Weights of a small text-conditioned image diffusion model.
Training: soap at rate 0.0022, 3200 steps, batches of 64.
Data: 90422 training examples, 2.3 epochs.
Rows from block 3 of the denoiser of a small text-conditioned image diffusion model, named by matrix and row number. Rows with one number within an expert belong to one neuron, the router's apart. Each number is 128 + 32 x the weight over its row's rms, rounded and kept within 0 to 255. All counts start at 0. Numbers have three digits each.
After each expert's rows are labels from the 100 images, of 14976 (inputs lightly noised), where the router gives the expert most weight on average: "patch colour" is the nearest of a few named colours to the mean colour under the peak. Only what is clearly more common there than usual is listed. The data: photos of plants and fungi (iNaturalist). In brackets: how many of the 100.
# router: router (model.blocks.3.mlp.router.weight, 8x160, trained with AdamW), inputs 54-107
# up: expert up (model.blocks.3.mlp.up, 8x80x160), inputs 54-107
# down: expert down (model.blocks.3.mlp.down, 8x160x80, transposed), outputs 54-107

# expert 5
router.5:168171091185111098111128146145142096144104126122139109120097133112163099150110140151185087098101203096116149180089120116120191106093181147139100100089079118069122
up.0:074099173171138091135134089153158083071139139142174120179146114136118104093092091175113120134152105105149118190090124052103148199134129103149066176092124152136129
down.0:064185146116158114136126173110208155124115102149076095147111082102100159128182154147158145115105137193105108109149104120108178091079149129141116167168180123107172
up.1:129118092134150097112144138113124078097122091173128151120078105110103109109182104174155080124094088163129122170055153112121141135162147125123077128082130101112207
down.1:053114050079159119169134107089149113140132112136096196102164096179075165109078105170109145128185128110080079192122125108163122147167112147172125127099091156152126
up.2:136124113083120100100134125144160162129106119127118128108163095172052125158089120147124159156162133115133105112184102124209149150121102126126090188158127153120099
down.2:172123115134107127166132072177078100050175102144148075134095167155077140147074149159118101108136094145106123099065121131106103137130066133152142088135141143151123
up.3:112069098101074176111156155191119147155106172089120117185128146106131138133093133154151133075106168119137092124094149090172121115153149113139079128145060114094082
down.3:112138073182170120122177165147163157094144145115195121125105104126121182057112133133108112145111096138124128112077153087113220132059115106137109146133105161132126
up.4:140113164111089128120120085136121153134124151120146102134102112117162085075197107126156160120126119156159116093110099114137146100115102115120151145100081117121096
down.4:143116123110113105098123122073163103136106172110098169157169086179133092149118090155113078114109122118158118176135079158064170132097145093110131135155099140140140
up.5:131108110092097118086087162121107175162075140120095161159118175174127143153076079177144142107115171102138150176153121190118064164085156118186141128150081138152122
down.5:123109120130110112123119141156152142109089216160175147132106144142111121106116077131201108171103110086164138135099124145113116145159107153153078103159163102096120
up.6:113123124170126103126136132102099160145086116132173075067130135156115104143094105150126115072174123141124160155125202128136140119063216176117133117141081073117113
down.6:141150116140108139142106079172156063143140176162108104119097096093171072110113143102104113169137122095180129169065141204205125120108117104134121140092096149133173
up.7:084181120114122081080127125101170106125144190222145141155172073138101089128173087152109124158182183063148122104170162136122133069139097127136111082127144125142169
down.7:075096126151062133098144174103170131127119046172113130168148166088148122087130154121151166141120087101153130102179110142063091143046156101122124059134113069166103
up.8:146144102122136089167142101109087120107152183173133144076109111158154078110089099120158110117137143165127179082148175156109127097094149125074083175121145124149137
down.8:072108137113136137123109179077183049165122120171136172082192102067140159123202117054117097123115106110119177143152152125149171157159140122120110134120118157101128
up.9:102143035164093140101104166157103084122108142152113128186196092109155145140120149132139142129100127152159137115101096062122139147102145137152081100120083188115134
down.9:152110067111144125134179142196139114142114117144130105180164124177090124146173160129118129132163132102122101149120155165166131076073094126141115144151088058146064
up.10:035119123131173140148103150132110130208084167168160135114158105095163148128100141168109138079169138123170170174208140129139126084155165169172199128120160144094134
down.10:088092169156109087058122165139153155148136074147122168120172093103101179111141113105097090094128140102093122102167154121147144091084134082120203133153137153089111
up.11:128184087139148124138102162149138103114127127082094143148140117100178103090113172133145165050092177126120133141090113035084089115120141110131152114125124080133143
down.11:086130119116123086126144154144165128107111077140111171099058133137140207124136085126162118113118128192155129109159145120112042152121189135144095110120149134153053
up.12:110051103182089095107192161117075088120096136133138124153043127156184179100080138150160119154139119125120127080052081098129118157166171147121092163128103125150123
down.12:179124109125132159162171188074160082070173128116111089172198076133143079156143147150189204092165167163134175083122172121198165179101055108148069131178094155158148
up.13:109146114117183135157091154067142156114097161070087117070130109176114177145096106148121091112156102134106149176109160101132166118143104071070102144091091168112115
down.13:138160137164111148098136170042131115155095058110125115086057134125105101160107127072106088104137154139129078117118079147103081122107154132075100124120090204140127
up.14:126120092092077147102145094173064097143112121163109123109144104143163054165078129161134092146128186119090152178103125104110141123144145101118101096151166162111178
down.14:165147135170100109128134122150137115121122138140150178095147176159152190201190094142091095158134121128086103162140133171141105094138140110130118178149127172080168
up.15:153141092101100102108224128176127103066169080098170153123133146169159168153120152104168136117140102118094129212112158100141134105148153118126144163131173122135144
down.15:120214147123138163118100128072156152118101149107128155136133108123088115130105136128118164112191131167106110114082134120126086131132163100089082142124196077170150
up.16:090124098160076080125151141150106125091107143177155151157147171144174091124140135136171131109125176165159101147129146069091136147158118110168112149125071091125118
down.16:133084111076140132085089108095123111158126122132145117140108069088147113123096145172185131135052184083145108147183149071144193118139138202147144151069163173090152
up.17:140135069145084131141198190119108101106130102126102150142127172109134136113088119092192061160132088124073168138087143101106153196082171109174176106072110137114170
down.17:131121141108197108103147167093117140097153153072183107104125166188158129121118183127124136122099121128175150096127177138145131136075149139113121153032064156109146
patch colour: grey (80)

# expert 2
router.2:154119169093098175103091108114154123152085100163149104136135105134127083155164196126113119096124163141179127113084102130139111134106172209120128102126189150122038
up.0:147164129132160117132152158134147072057153165201099142132097099052116154103148114121186164071106154137131116106133129126135147099136128136169129107115197112145160
down.0:209106103115106159158185199103186149047068142206145122089155105103149156113151138108146151170167123162157151137129178164123114111128128078150116128140153124160162
up.1:146136036174106121112113133100115139148115110106127111187053197140166189111100107099083129138119075120161179164137167158139103138095135163150121157182035083117060
down.1:116151170121095122117152161171182099153096163131160102145163152192123160091179184098173094162119138107123129125080186112109111123107105095151101116127206094101135
up.2:111120144085129130140156130175126110081128143108094101084133097113076119113114130219091134116128077120117110155144147110084084181145159068174147143050145101050099
down.2:124159138134138094162177115172142142165147109170142084188147120127224150132157107137121162091127102142119127157090076147086103125125091104148106174117110090231104
up.3:125130112166138127195155143172148152138097098123078090123120158118182139148186133097196098109074141115117109131075128126163169093159136105142135107152166090091195
down.3:100103182140176133090132133058128163119123104102147135113133181161086122096126081131072173118144091112160166149067164132121125130145141080173147184141131079091167
up.4:078128063169163090163131155089112088114077117109163129094078114057209107130124172097131119115126155117101102136169136105171116164078101131128118088105083174149127
down.4:119078064158098143111096122191115131121101134161068143192123093143169089106096141133178144158158102158167140110135070138168127127221134151114112095133133111149175
up.5:132179159110160171089091115074111149162094116084180141143145057109141136133144107102122138121161108122141176164057170166117112081128167155156151138132117145102147
down.5:134092135108115201176210161144174110099078155117149131104119090111174130089117121113133120150154130084102097149098068139115070087137121099131141108162145118144172
up.6:176108189106082091165177115129187061186068130067095129133056108136095102114137124129139072111116144125125069131059173129141108112117166133133146206137137157080166
down.6:110121118117178123167100069132202096152146113060138134194137148106138112087153128154111135164103159146117147140111156125170116094159106164058084152171103115160135
up.7:090136074121129113132134123160098097158095129180170149098156096149155141143124118112126097159089097175126134132165105115107089151078154147151093104115204126136128
down.7:200149108106082083148090116110076071169157132122110137166124156066151112183132111123096080096120153112142147114111136186142137147121156079142137171166142079091144
up.8:099120118119134118169123115188139131181114088132143133120093131161083094168113156139098163071132131110149133128119103111149187123137151136127135187097127122105149
down.8:114118125134158145146105162142170101178085141150108134168110124160125120114131120105105094141184202158089130070157101071201168118093061102099081067150092162146088
up.9:161133114122144100095165107124112124109050081066117150145094141093169050134085148077176110071111096156157073157122140147218134137136195116118146145124109134107113
down.9:167123121158073092116128181063129141099097129150158131091129108156084085145061110142116144089162163153157134139144150091121119134155128203123148199061089158161109
up.10:140171164163071143116049125099089087138064152109106160134081173171162102129085126132145206083090181089143110120135137148157175097213169107107112100141102169203133
down.10:126110171126139105117121162074161137105124136164166180105125106150146134134101145099197152059133106079074149082156162130144141115159089149118128118163187149074131
up.11:130147119135124161158116122135128157097109118093159165098122088113118125056197167121151112092143078097214157120139105086152158046140162129100162148111130133141174
down.11:121114141100079181156132083117122047142108154126145143184125060175101073108141065120103145154152152087133121128097119123147126068140156113116124070129170109145134
up.12:110093114155123180119111082100125167101106156149149120129139111069160145180139123102092199140100112082092126168183161139200120105100171158186182136137049144136094
down.12:056095083147137078121100213178209109104089149107148150077141079126054163140076139151069137181139145129147173128127172138116104139191146133177118127093180150082152
up.13:069156075124100102084066109139070085091088144143109129142125124173153109167076109170182160105135186143125109189121138087131123126113130137082160152115126159155063
down.13:118150077153117090149050182138133130142107141170107169127186098152226118175173073153135160127167186144109146151164141097163167124126118170071112160117152195128110
up.14:144120136108148151172122144147113171121140077110126152136094110084113164155156096127116131078081090065148116096076097194125117123126123187121157123090136128103086
down.14:092114113132144093090130117121090160149150116086128154113111117136151150086127115125078154112145131170145103112101207127125186104118137179090089125140158194145144
up.15:135153110118145169034157135134136180107125129142187111182122131115079161177098133177089155161119151117116125163102111146111148156129097141136117155095150126181110
down.15:121127150147122145142111182088176057105095126136072172161108163108149206129230112072174156188123149144114124127111149162116184126150118089132132088159129094140178
up.16:135149089169093105138118084096093075148080109139158086141090126102121108062161107140181115087150132153115123110036137126137140146118121138134084101168097152151088
down.16:129077129149089122168121153122148112220153168164065165176152100126113088088115093134173077134104107108125082144196145097118114169114189217122107146120102177141124
up.17:118178151120111108090165170128203129130146116110120131093144077129112110141099074165141152115122130123100137145185091125151084113127114114087070105117162111086107
down.17:095127070144172147129096118096120076085169135121115090135113153128160198105173192183113152118132115157104140081061136141112108120089127097155108109151120121113112
patch colour: green (27)

# expert 6
router.6:143141143121117098121111119114101080138145090166109171151127134148096105089108142135143159102173130159144062112125166078133079159080102153136136103226073103112122
up.0:221095109089150107101084093149143088084151087205130183082133142123108076164094133106121127105126140147181117135100133173141092150101088154146139100123153118123157
down.0:087156110085114175162168184125171111105103157155135174207088161128212122066128118118167162153097097137083167164127127144126091089125105067083149052097181117137136
up.1:134166098135122191104111139123078069111194088151159184112151099093156072152119159138101121117119103102130183154056123148112051150074121170104077094146079154090147
down.1:113084134087205188093126135150086088102084121152110144149061106110083129178109101094081073169115092128149138118086140081123070105117137064119038153187089094162062
up.2:163138120076054152138091157139099124142115165078116137075170113145158150138117092123102122135140103137164146131116141149121098130129068115118145099153072134124113
down.2:096082120151168101161188193034210134080055101136153126107140107122170175099182138098136167116158129154115183142132205176130104132096167114141128171163162121150124
up.3:171148136103152139163098132135130153122087171146116165138060158151112164103120135103164085174061124146110129134175087112128163113169121089119157094122073146092108
down.3:157187167163108192165153099089127096140124104170132070149080160126083127090134112136144127138154091165123168076144097102083103130081085118199114111077158141156129
up.4:124110120158148134144110094105159111116091155198091105128094106167092190068097163115101140140128146157138122160120142146152097204077159132130128146162088142155168
down.4:142174086098103166124159096165052102195223047198172105117172149114150094154116174161161180125158111168126129141153122131170104131160163180128116101141106174105098
up.5:145115146137159151074121126076178152084143093181186122142131116145076113131135086158106171103149094063164108101104115155117174125123165147091189179138165136101103
down.5:071212138140096138135122062077087093128103085220136104161131162119112121074142139127226129098136106141125111165130121135116144104097113123095176061072156151147092
up.6:092120144124159146114135087067084149205121124095164155154094122151080145042133090126168146115097139141126136093134106180143143131091180121156135098135142143163149
down.6:088073142080132207143112165122104092155128041179095129144138117101110111149098147135137123150143117184136099079092166157185102156141132099134117115114161082148065
up.7:152152037160120101087149131063144045132155127087132150158110067091099059153170161145084197170132115108149086107123128136082126150103122150087117182126119116147117
down.7:108125123169128136065148082116179176108092093150161136140125095146145073092113116167155082075125143111152116190166087143124135095175161118120168127116148141141132
up.8:099160095147144095113151146123123181108074159156175137164135102094166125174141193133134159088158130153111171128123144151055145148098136139145161132110141116098105
down.8:170030151181126152113148151095100115135209088116087143119112098080202141118132072102100093150135137067138127107124115129147135130140092077102122081163119137129143
up.9:106111123122097084136141081124099097153106106129133142134148171145083115111127161118092190090162121149123106067094101089124072147173112108078153135151101142151142
down.9:154110166153131048075110115113076138102140141158088123100062083151135096135078120190122142070132125136147087134077074094132080144135115131165204154108119129055102
up.10:192130104129063130153164156084149149139091098111153196107108164136187158127148116130111139125091163142069096073087194118139116099159141122120147164095161146094105
down.10:152156127122118128152082146164179113204149174156106123172122141143127136116070089107063113081174101129155120126081156140142125166127114104135126158082119149102124
up.11:171109086142160141068063135144145077182140081065055147141095101168166105141152087147116118142132135145061111139153106130130153135147104167156122120175055105169152
down.11:134103211106086179144134138195125164189051123111148141156108182075117127120114125121160161099114147157194114063119161115146159130072151143104127162150074105126060
up.12:108085156114142146120123120102138166094093166152153146121110119090115098129118134115166122071147147098156107188152111158124112114063143140152155152156146137134097
down.12:123129092071176125104146121158182130035101120140095141147140135139102185171144171095123198145118152149118150120141163150158145155131143118118127147148143138124152
up.13:119182074122142142162227108126072090144046192096116093154073099110148106051139137157113146129160144140138093136114103101149132085075168116082110146113085143205191
down.13:129154118122131105114135114079125102147134247151129192159101150141182084137062141123084093098132151137094168138147076159115124129130164143067127119114116169123113
up.14:114127102154166135144158141115147178146077132154116183158151108119109076133167144191087099117149103174131048129134123115142089148153132158093103131159070142090125
down.14:145123142164128157128125156122137098132070093157139159139142111082110124115137178116146154123164134118172175125146134119110160104073103104184127132152096138133157
up.15:081116098109118136175152132125168176153098103147137194112176113135141190115082110109147144128108110157119146102153142112120088109138091153124182089164072115130102
down.15:214156143107109131128133107138173128198102147076075150168141140150112084205127089116093146076122142139113145118135148123137143135045110090139170153185136117156151
up.16:123112143130140159110106132113178070129112083173133143158145147107152102145113171088117093190198104115087142100130199082122038113096132151127125102170081141089133
down.16:199136088147090131150121175198129123168101197081132149105111158139151135146131153156145143154144129057188132113133157123126081133133186110122129104103102153104207
up.17:116121108122131119131163120091145143132144134112142131173126162098112130117116168128103118108126135115094174074181123129090105124163090103142102134157170153115111
down.17:103108123156168095060158103064100129151131133135093111118108095134233134094116098151130172117136153122150123116103071155135135172087132120079151205166181111111147
patch colour: black (97)

# expert 0
router.0:104139117120150082143142149071126150096151146134122110101151096151140104115148078122136139152121121112117136166225160139077145165127136118192103111192071068192102
up.0:118121093134132107139099121114097104173104141101098121155158136151133133162121109102114148135150106151191080164097083172174069134097138154148145105125191202061089
down.0:048089162067102100047188113109117138097101134171175102179112128102115072133074175098137115139124155120132130158119095082095152083157140104183097124125186122095155
up.1:120131123098112074198139117099131171182111132115183124124143083126117187168088157150104140109159125100139076161136157142059096090121152193139119139096125159153082
down.1:124105135124108138146078139068171134110099124153120113114089145137163089126127133101192128115120166112104122125125162116087107105112099101125126112130173036105200
up.2:117158138140134100157136122093125168138080082134155138089140106154133154126122135093178152112183108163114086155080173126095097192161157134140154124207111130076073
down.2:161103188130121096140087092121097106136199138130106160113107120084118069099066136184135094138105209070141131171106182137206146170190151101135168091181126136168132
up.3:190074153118112162113192146099109129130100136100182137120135138106111076140113130157073146129150134166162098166099171121104163229130228137206093147150154096065128
down.3:156112192149081162117180182154158121136070107178147120161097139132134101121177161133146096140142129100147106136186167143109182112129108165160146061106123155149198
up.4:088123111139143090141106119154065119130118074132100067141126114124209109137098122105116190118142131093205135115214157123110110143089065130119167158121094148141138
down.4:115101103122152094150115154093130094052162155081128110094146088152121176150145165134070112137188161136120100099163170155124096137144194125123077090177135125130132
up.5:096169147101152097181108119091147144130064123125123110103087104166132124129152124129148082176126080132069099055197140152074101107189135168098136182093111100133146
down.5:176135152135121107170132123111120120167101141152057076182141108138131104090112168144099184094149154207120093135097107187090122121151110069141132127129115189165111
up.6:134168165121126129190063102067113154144083148126103109163145116117152120179146157102096113168081104118118086101171134136176118098109130178141126163113126133189090
down.6:145113197081104106095041112146150134111170127088154088106114138153077140109133118136082124147110117125184133145148176119181089157175135130144113176125132140123115
up.7:101120138216093124129158142126064118130136135096140108104157162182105126143112073158085124147129099112142132184161166172153104181194169104148081165120120133155111
down.7:096118144111167139091118105187063110109103112144144076147097178116115140124130107067187068130139152073120143094146144172159061126169183120111152131183148121069108
up.8:107189170079173086127118135191113141092088156081082118119173096135139107121131115147112090112198100157096104096143126087104154163136125102112191086104101080123084
down.8:145117129130162123148149133186128138166085098120138141127127132115112103155111116064120135113081091145142149073062140151118122126114153133132148101144133111167091
up.9:148172022092152108113078097151097131126121133138105114074105093187201153071122124067104142147145055112140069120120127153079150127111159158135125118136101155172076
down.9:151123114091105211133120184170166128165099143138150121154083209107145152122134106107109112129142142167140130162104102159123145155094117139187111092106121137127134
up.10:188190074097131118124080150123115129129125155164159147069145050111083146188140129157147158165166127126127145100131142137097135062090144173162126131173157144120083
down.10:077185099140178143160163120121121111163155149073115124114127154135158123061121181179181122124121117131120133078036145100108153131120137158132081148113112125164125
up.11:175111180133117164138117107133096128105068155124091127103107084155214168113098157077226091078129144091138081111113133062155129132126114170073110096129137143071137
down.11:155066157136138158156157187137153102086073115143120144144127164133163182129138127089200195178109136131185160147132171107126134166135123092161091187137179116139048
up.12:064133087133137119188151155136000118084137134147148125121098156138106125073144135141148099144149133123167108121104113132160166158131178118112106096152146125112169
down.12:146046087109085160098082116119001102127172062165161184115131141113057085167082190143120120106174111102182170132085112173107171144127155149164132153142126126138118
up.13:144088076091103108108144089059180192102120159199157126077143180153134115108166124125139125077149136091193061140095091127093185132125100135175161115103134141095124
down.13:119167086127131108053135106057166139149122092137145135116215119172101110127167128141146088196131123095130108163134137132123192084172111112097183137121094118162174
up.14:079076157115103068098127124118140103117142154082140116143107113120155147167159115164078112104158109143075102095139182148101085146160176111170177133136121081198089
down.14:105110141120115127122168167125124165218113097175169125115169118147115107121110112123161165136146117115148118103145164122095157144143156110075124045066140185163085
up.15:174122179108148120095146104098103140121139130088130176115141121163125117113129144111165124133154158115099145106202161163153083125101139145139066097190105199137145
down.15:103152103120126137117082149113125077148132134137174103127137105103115132164128152122100128127093123125139124116203126197110117136163164068142148079151100067198082
up.16:151180102080141125161068174144186153102186178189102162127146113122105080108142170110133135096151090140100061084184100151093136147119091159105131094136118101144145
down.16:132098157133130171160107093106120136164108108099072147165109192152175140103146176116131155154095161140132100097066119069152083111148140048081056108121124115197123
up.17:139092170095182134113118035072129142087098090113142093161106121126133166166092088177144132112122127193156087127126132192142091123165123080058147142111125089166122
down.17:097146124108119167166084146176138189130076172162083109132124129167099108115100108152144193114084167076142173126053151135085066115119113058098164127093109093096093
patch colour: brown (75)

# expert 4
router.4:092168125162128163154143130147139136161151108139113162175106155126170128103123181073069143165112143101146113096100066087151069158101082176065068127175189157184079
up.0:133090043081186174126155175090085139083078128173151066147153118106135062151145118127084174161089143139142070162095143109127159087111154106125125172137142101104104
down.0:093135133114177106133121172154137132147058143202120146164096073087109078102101139137135111108118090162134150129089135119081087136183126152129097124142150131156088
up.1:142112141083159147170072136154134197036160085128151070105188130124073100090135136179130170100090152081146129115182132140135128087111154072166136128098119152099156
down.1:147120148119157150097116106147045146149118113127100105183076120181081066149113158101154067122147129134159143142111069090090142117105156154106142212112144134193137
up.2:129103089135191085170117131112136158143122156131159175129132156066142147047163161065112107092111177138159133100096146132146090116188144172124183068133117131109096
down.2:094071131143081167073094129127105107121069157114087102150106098133142103132109062104089170148108104156148140147111086096111142153088098126070157075148086155148161
up.3:121163087129151120133123118079136160158077233173091117153130125116070073136106159138089129089126127120058134103121169136097129113074165098123064140106087110145129
down.3:173133155116154097148106093145172130136112169129153185153140171086102038146092100107093166135131150111102097088072103105168092130135144133098107086131110152153115
up.4:163121102104145138112087154070147144135122133175182157111077164117142085100119185068100148119154135099115159166151093148104189125092104160094108158108146151129128
down.4:121080150136099150165156090164067119119095110159116134122070093104100124157121104131150112105139149140147104130094153085133127133102063153163149094119100122118128
up.5:124131120133145156109046121114167148098109170158136107132157136159102098166187156046145157129102132104084131107137185130165131106102080116166156149206100037137165
down.5:184118148164084157141130130153078132139103085114187102166071143082148083157123138112129129121136123153133125098124142167098116085089105144208179130111062153057143
up.6:097143086148140165106103179159108071089142160143129153091056125137132071088140155120132090153084138146126199102146148102112114098133153194083132066098156110164111
down.6:123135122084136105172050143134209139113087108167070145147195142123168153149107150119093074077147114117166153134130165113154120143177124102092141051111197127000065
up.7:154179102080078122101164165165110124109142213123130091129120113150137055185113109154148173063135147108128158158126161129122135173135165187077159104160110145087102
down.7:114136096134136105143172142115141171169120051128162174058177140058211105169072122118162134144097106103124144091101148063162095109159124106123140113086223168091067
up.8:126146117120131156165063111105107086187070170096139159175188109152141166099128146092098162151172140115063070089132134126157131167157154173090121078191135173128139
down.8:168085170117075124091157099097095132181125130138139121060107135085146091187115152109131101096103178093131101126091096133136102137161092167117172080176069128113106
up.9:118117076133084201107126134117072124116089150102147133124158092121149202155079103148046191144124055124168142131104091102107120154148125122101112143157170086097144
down.9:130149136140130136157172159118140108143109080194124113107170147099155125141198104120123137099160143125160135170142151166114125112155153096159092090157154196120128
up.10:158118131090131173104107155145108140118065093096098162187107104083132087119128124126137130110155087173147107055115167120140078175195146177117121169180130062130129
down.10:072131155103131113096117145143191091129116184104112108109171101169099128142113154122128150099115091089130158147150152076174148089192161150096152173092176139080153
up.11:103165111113119117145095104184094085079096132122090157149084132059218169101150101180169085132133112146134116141078112104123174129100128080125178154147194166131135
down.11:177078108178114106124185078147129097107169140122117134171172184143117149158099137146137119105178205145136189164096107166201178139160117146132089150177155186155090
up.12:109104111138130095216123093177123076157052102120110159132166148096124153096182144148057132195127103169123138068067105106141181130098077131095118147081101130116090
down.12:080132172097153137103093106148112130192192141161105137190100139170121069147106135155102092089109127154199124099117096118103141107123124066124096137192102163123194
up.13:103146116129149165092165121138087131103112217097109038118179136154139085123115135099160118084137106094140128168166129088112177141127118085136106141125107128175117
down.13:140120112116184164193159133172156133138140091150127135168128122169149122093088157116144155143149151120144127097098123108207117106093077124141078127121108154106094
up.14:157147077111121132108182060149129078132105169131143149135105112118133138141132146161135077160102118193149148083114120085145147104126080127139129138134182043143184
down.14:097164128147098140128103137095109141112096080135132120084078138100165133164108104110114116142137124112146097100104097183113068147095156123129148085166113088073011
up.15:084139104150106099157138091201098119085140117148117072098151127144122106050170112127124155127174096152131149155125122084118140163126110076129134101144158169145132
down.15:119087128082184120181153140119158131134077091183132095127132081151136137117101160166152155081133170135084093165110108155159161088099130116164188145119144112089125
up.16:187140162095068143142153129105055170095127154116141181162149139071195139159101121118158125096105118120172112109127117112111128129203132123120110104148072142129187
down.16:113108188127152086175178141107162081084086155179133161066152141162123182162124115096188166146095080099122080132160088133177188138220166126173136133102186145117075
up.17:130087045123117147130101132160090152089146114080153119090150092125145140092129141095188173089068167155181092151103169089119142105154185152123092127127118076069120
down.17:162106136060122147118133112098076118128048110151136102107080115093075120145096112182121108140166161114153140120084105148092124098182136114138076160124087151154155
patch colour: grey (90)

# expert 7
router.7:149066137139095169125087160112147163149104100123110098154129142089147107121168179122139137099118136128100135125151045081151101067142096096092183161107168146060157
up.0:082101130128070152142121129115101150132065087123102094090123138100106139121140162125126129096116140092164181131165060147159146115181145056140160177073122086105101
down.0:163108156107141138078080183134112101102114057138123163149119142155121105132072135138100108169156155141097173125201037081131184116095170158083117096122145124066174
up.1:177125140153100151198138121161116101147095141089146101126101088135144095079132059168092131143132138096149129141159137125094164147095136054098156100152153095148180
down.1:123194070068152192144139080092138137177137134149182099115159129103098127138132187120102098108146128121056115145132182148142123164080152099108086182065149120166185
up.2:100096133150078162126109168123148182118176097088163105096128118173053102119044107160140154103092136181154117166156130161119143151145120111176171141075109127158159
down.2:062170143119174118155131200130191071109117127121151124139126077128131170126144196168126172152166116056124203212163168082171111138169117148100124120157154086119130
up.3:087102071086102162169088192108110123079114093129180163177094081077157150148123172101087150145196173052139190142125091090182137133108090100160139143147074110170092
down.3:127160093087098108110112138135058150163130143152127133122123104193120113134093088157148172094060069140122148110130134090101140105139177180123152167123157114113126
up.4:099175157092108103140080151169072183115127116145106106114179121076127122130148136135156113073197120164137168087137119123157176115150100078071149179114189114111129
down.4:051113148059192158111159109118116092110134071119156149155099063066136150122075071117101132124099128116155140128116094147090169126106150181076129097128164165153113
up.5:115086107152136029138132102147126103106106117075142172109120084086110158159088080148125111146159119185114124183108131128137172103128179111142124205156038154135084
down.5:177172144105158164121138161156160137140036115132116153082129107142110132132156099139081101164101119151064131159100147157077157108132089111111141085158105114105144
up.6:105129142171072131135116165099147133135138069177154150121101152115178093073130123102125147067110152131144122164098133099103143080166151144139131111138136139135110
down.6:164086124145167158192160178111175117115080159120131093168119090153107124118101154141117147138144074152095098148132094101152102139126161126110139188128155111170101
up.7:116189107101057079138152122149094130167090134145135097105182158120146154081106127130134114139159100124181201087187096070176164121140133133110144141126086165087108
down.7:150121170112133124049182165144151138126072118209074125149080109163153128151127100105134091153094155100123151076122096144088136121083105116154163153094128116165131
up.8:106094044074196130123037113148151128089080140125102121114132115107157103110106125117091123150149129156093123134129135140066162084137121197150185098103117092137133
down.8:142194154119061121137041143175111140133037089129122106091065195086092091146073108100104146166152131138145182108096122114128128088127199075110135054085143132130142
up.9:144138134073132159141135127097118091164122151138153180126122136136206119111111134151102098172072119128128143131172139119118097100069126092135100162096126114098154
down.9:167140132068118125142164039138118155232161122164125085109111134034081106108130132114160070147148101133120116161135163137078144137162159141145085152079109108178189
up.10:134147074147092158178191102123119140185143077070112153099153162123117141114109161117151181138100141102149057100129140103170125121172128067127144088127103123120164
down.10:144222179114132128038105122103109117162155167128136121096072154174072100150100153144111082140134174135173129190083153126118073165132171129153119148150113144121109
up.11:114180209112111103135134155191129143068146076119089150174162082066145052127135125090192136060165187138135105153098122048087177145153113096151124120129162079118136
down.11:115151168139140120198146181145194136089063132141166160158160140144128180122216110100144147114135114172126113092120172119131130165133155117108083115077212110098085
up.12:196149116114114069150186092110072076097095107088150086153104175072076044149148119143153135109197140099118144137110182121140184128162125120126101114103167126103187
down.12:159119084140150106104162072123146120128242076119114123087144138234149175100141135187145147093127125111146120119152187123200152153135097159128112090087106133163103
up.13:090128147115099095163114105123129106132066183120175157116161111160169156127130144141155125103147104124096112119116140141146089048086108090055114118122038130110118
down.13:106176161139177083158128135039163152113094123172168133137078149106114142109175123139173207138092147167088130109133199164078111117064155125076125132092161088128152
up.14:201135156085170110174168093128084147142149132134121158080065165115121114132108153117158127124095153121069093088132150200158117114096121103109163163141109140116136
down.14:145140081175094106098145136161149114136115126172121065132156080138109158131172094168136178158078131062103081110126153110124110176112100082109161109112099111135085
up.15:122104163142144147149088078128137091122130164089112144095187080111146162096101130135212086120113207132166111130123135173123147147140095113098071141113087065081119
down.15:077152161155125177171142171136186114085075104131152164141132130134184180055136113123175162178136123082157101116112200115102103125125130110114090136137135090164079
up.16:109106156166142148111107121157075193143091084128164112144138083101133143139145095111149119133142120126131114107123110128164124152131123164117140181117058139127130
down.16:078105127165167139116158116163117150111146161124139108135108174240061099140113124127122104138085126137168086167113127117105123135107100116116121162067097094118124
up.17:089077094159082128099102175130114089139125149101104114080115119138081158122094061145120113164094108113147166109152131109147088123126192115155123156165112116144123
down.17:185088124142099112065161106153112160131142113142137113128131070168108127133119116244110140114123140088103172146092134148168123149130107161100109156196093102091131
patch colour: pink (57)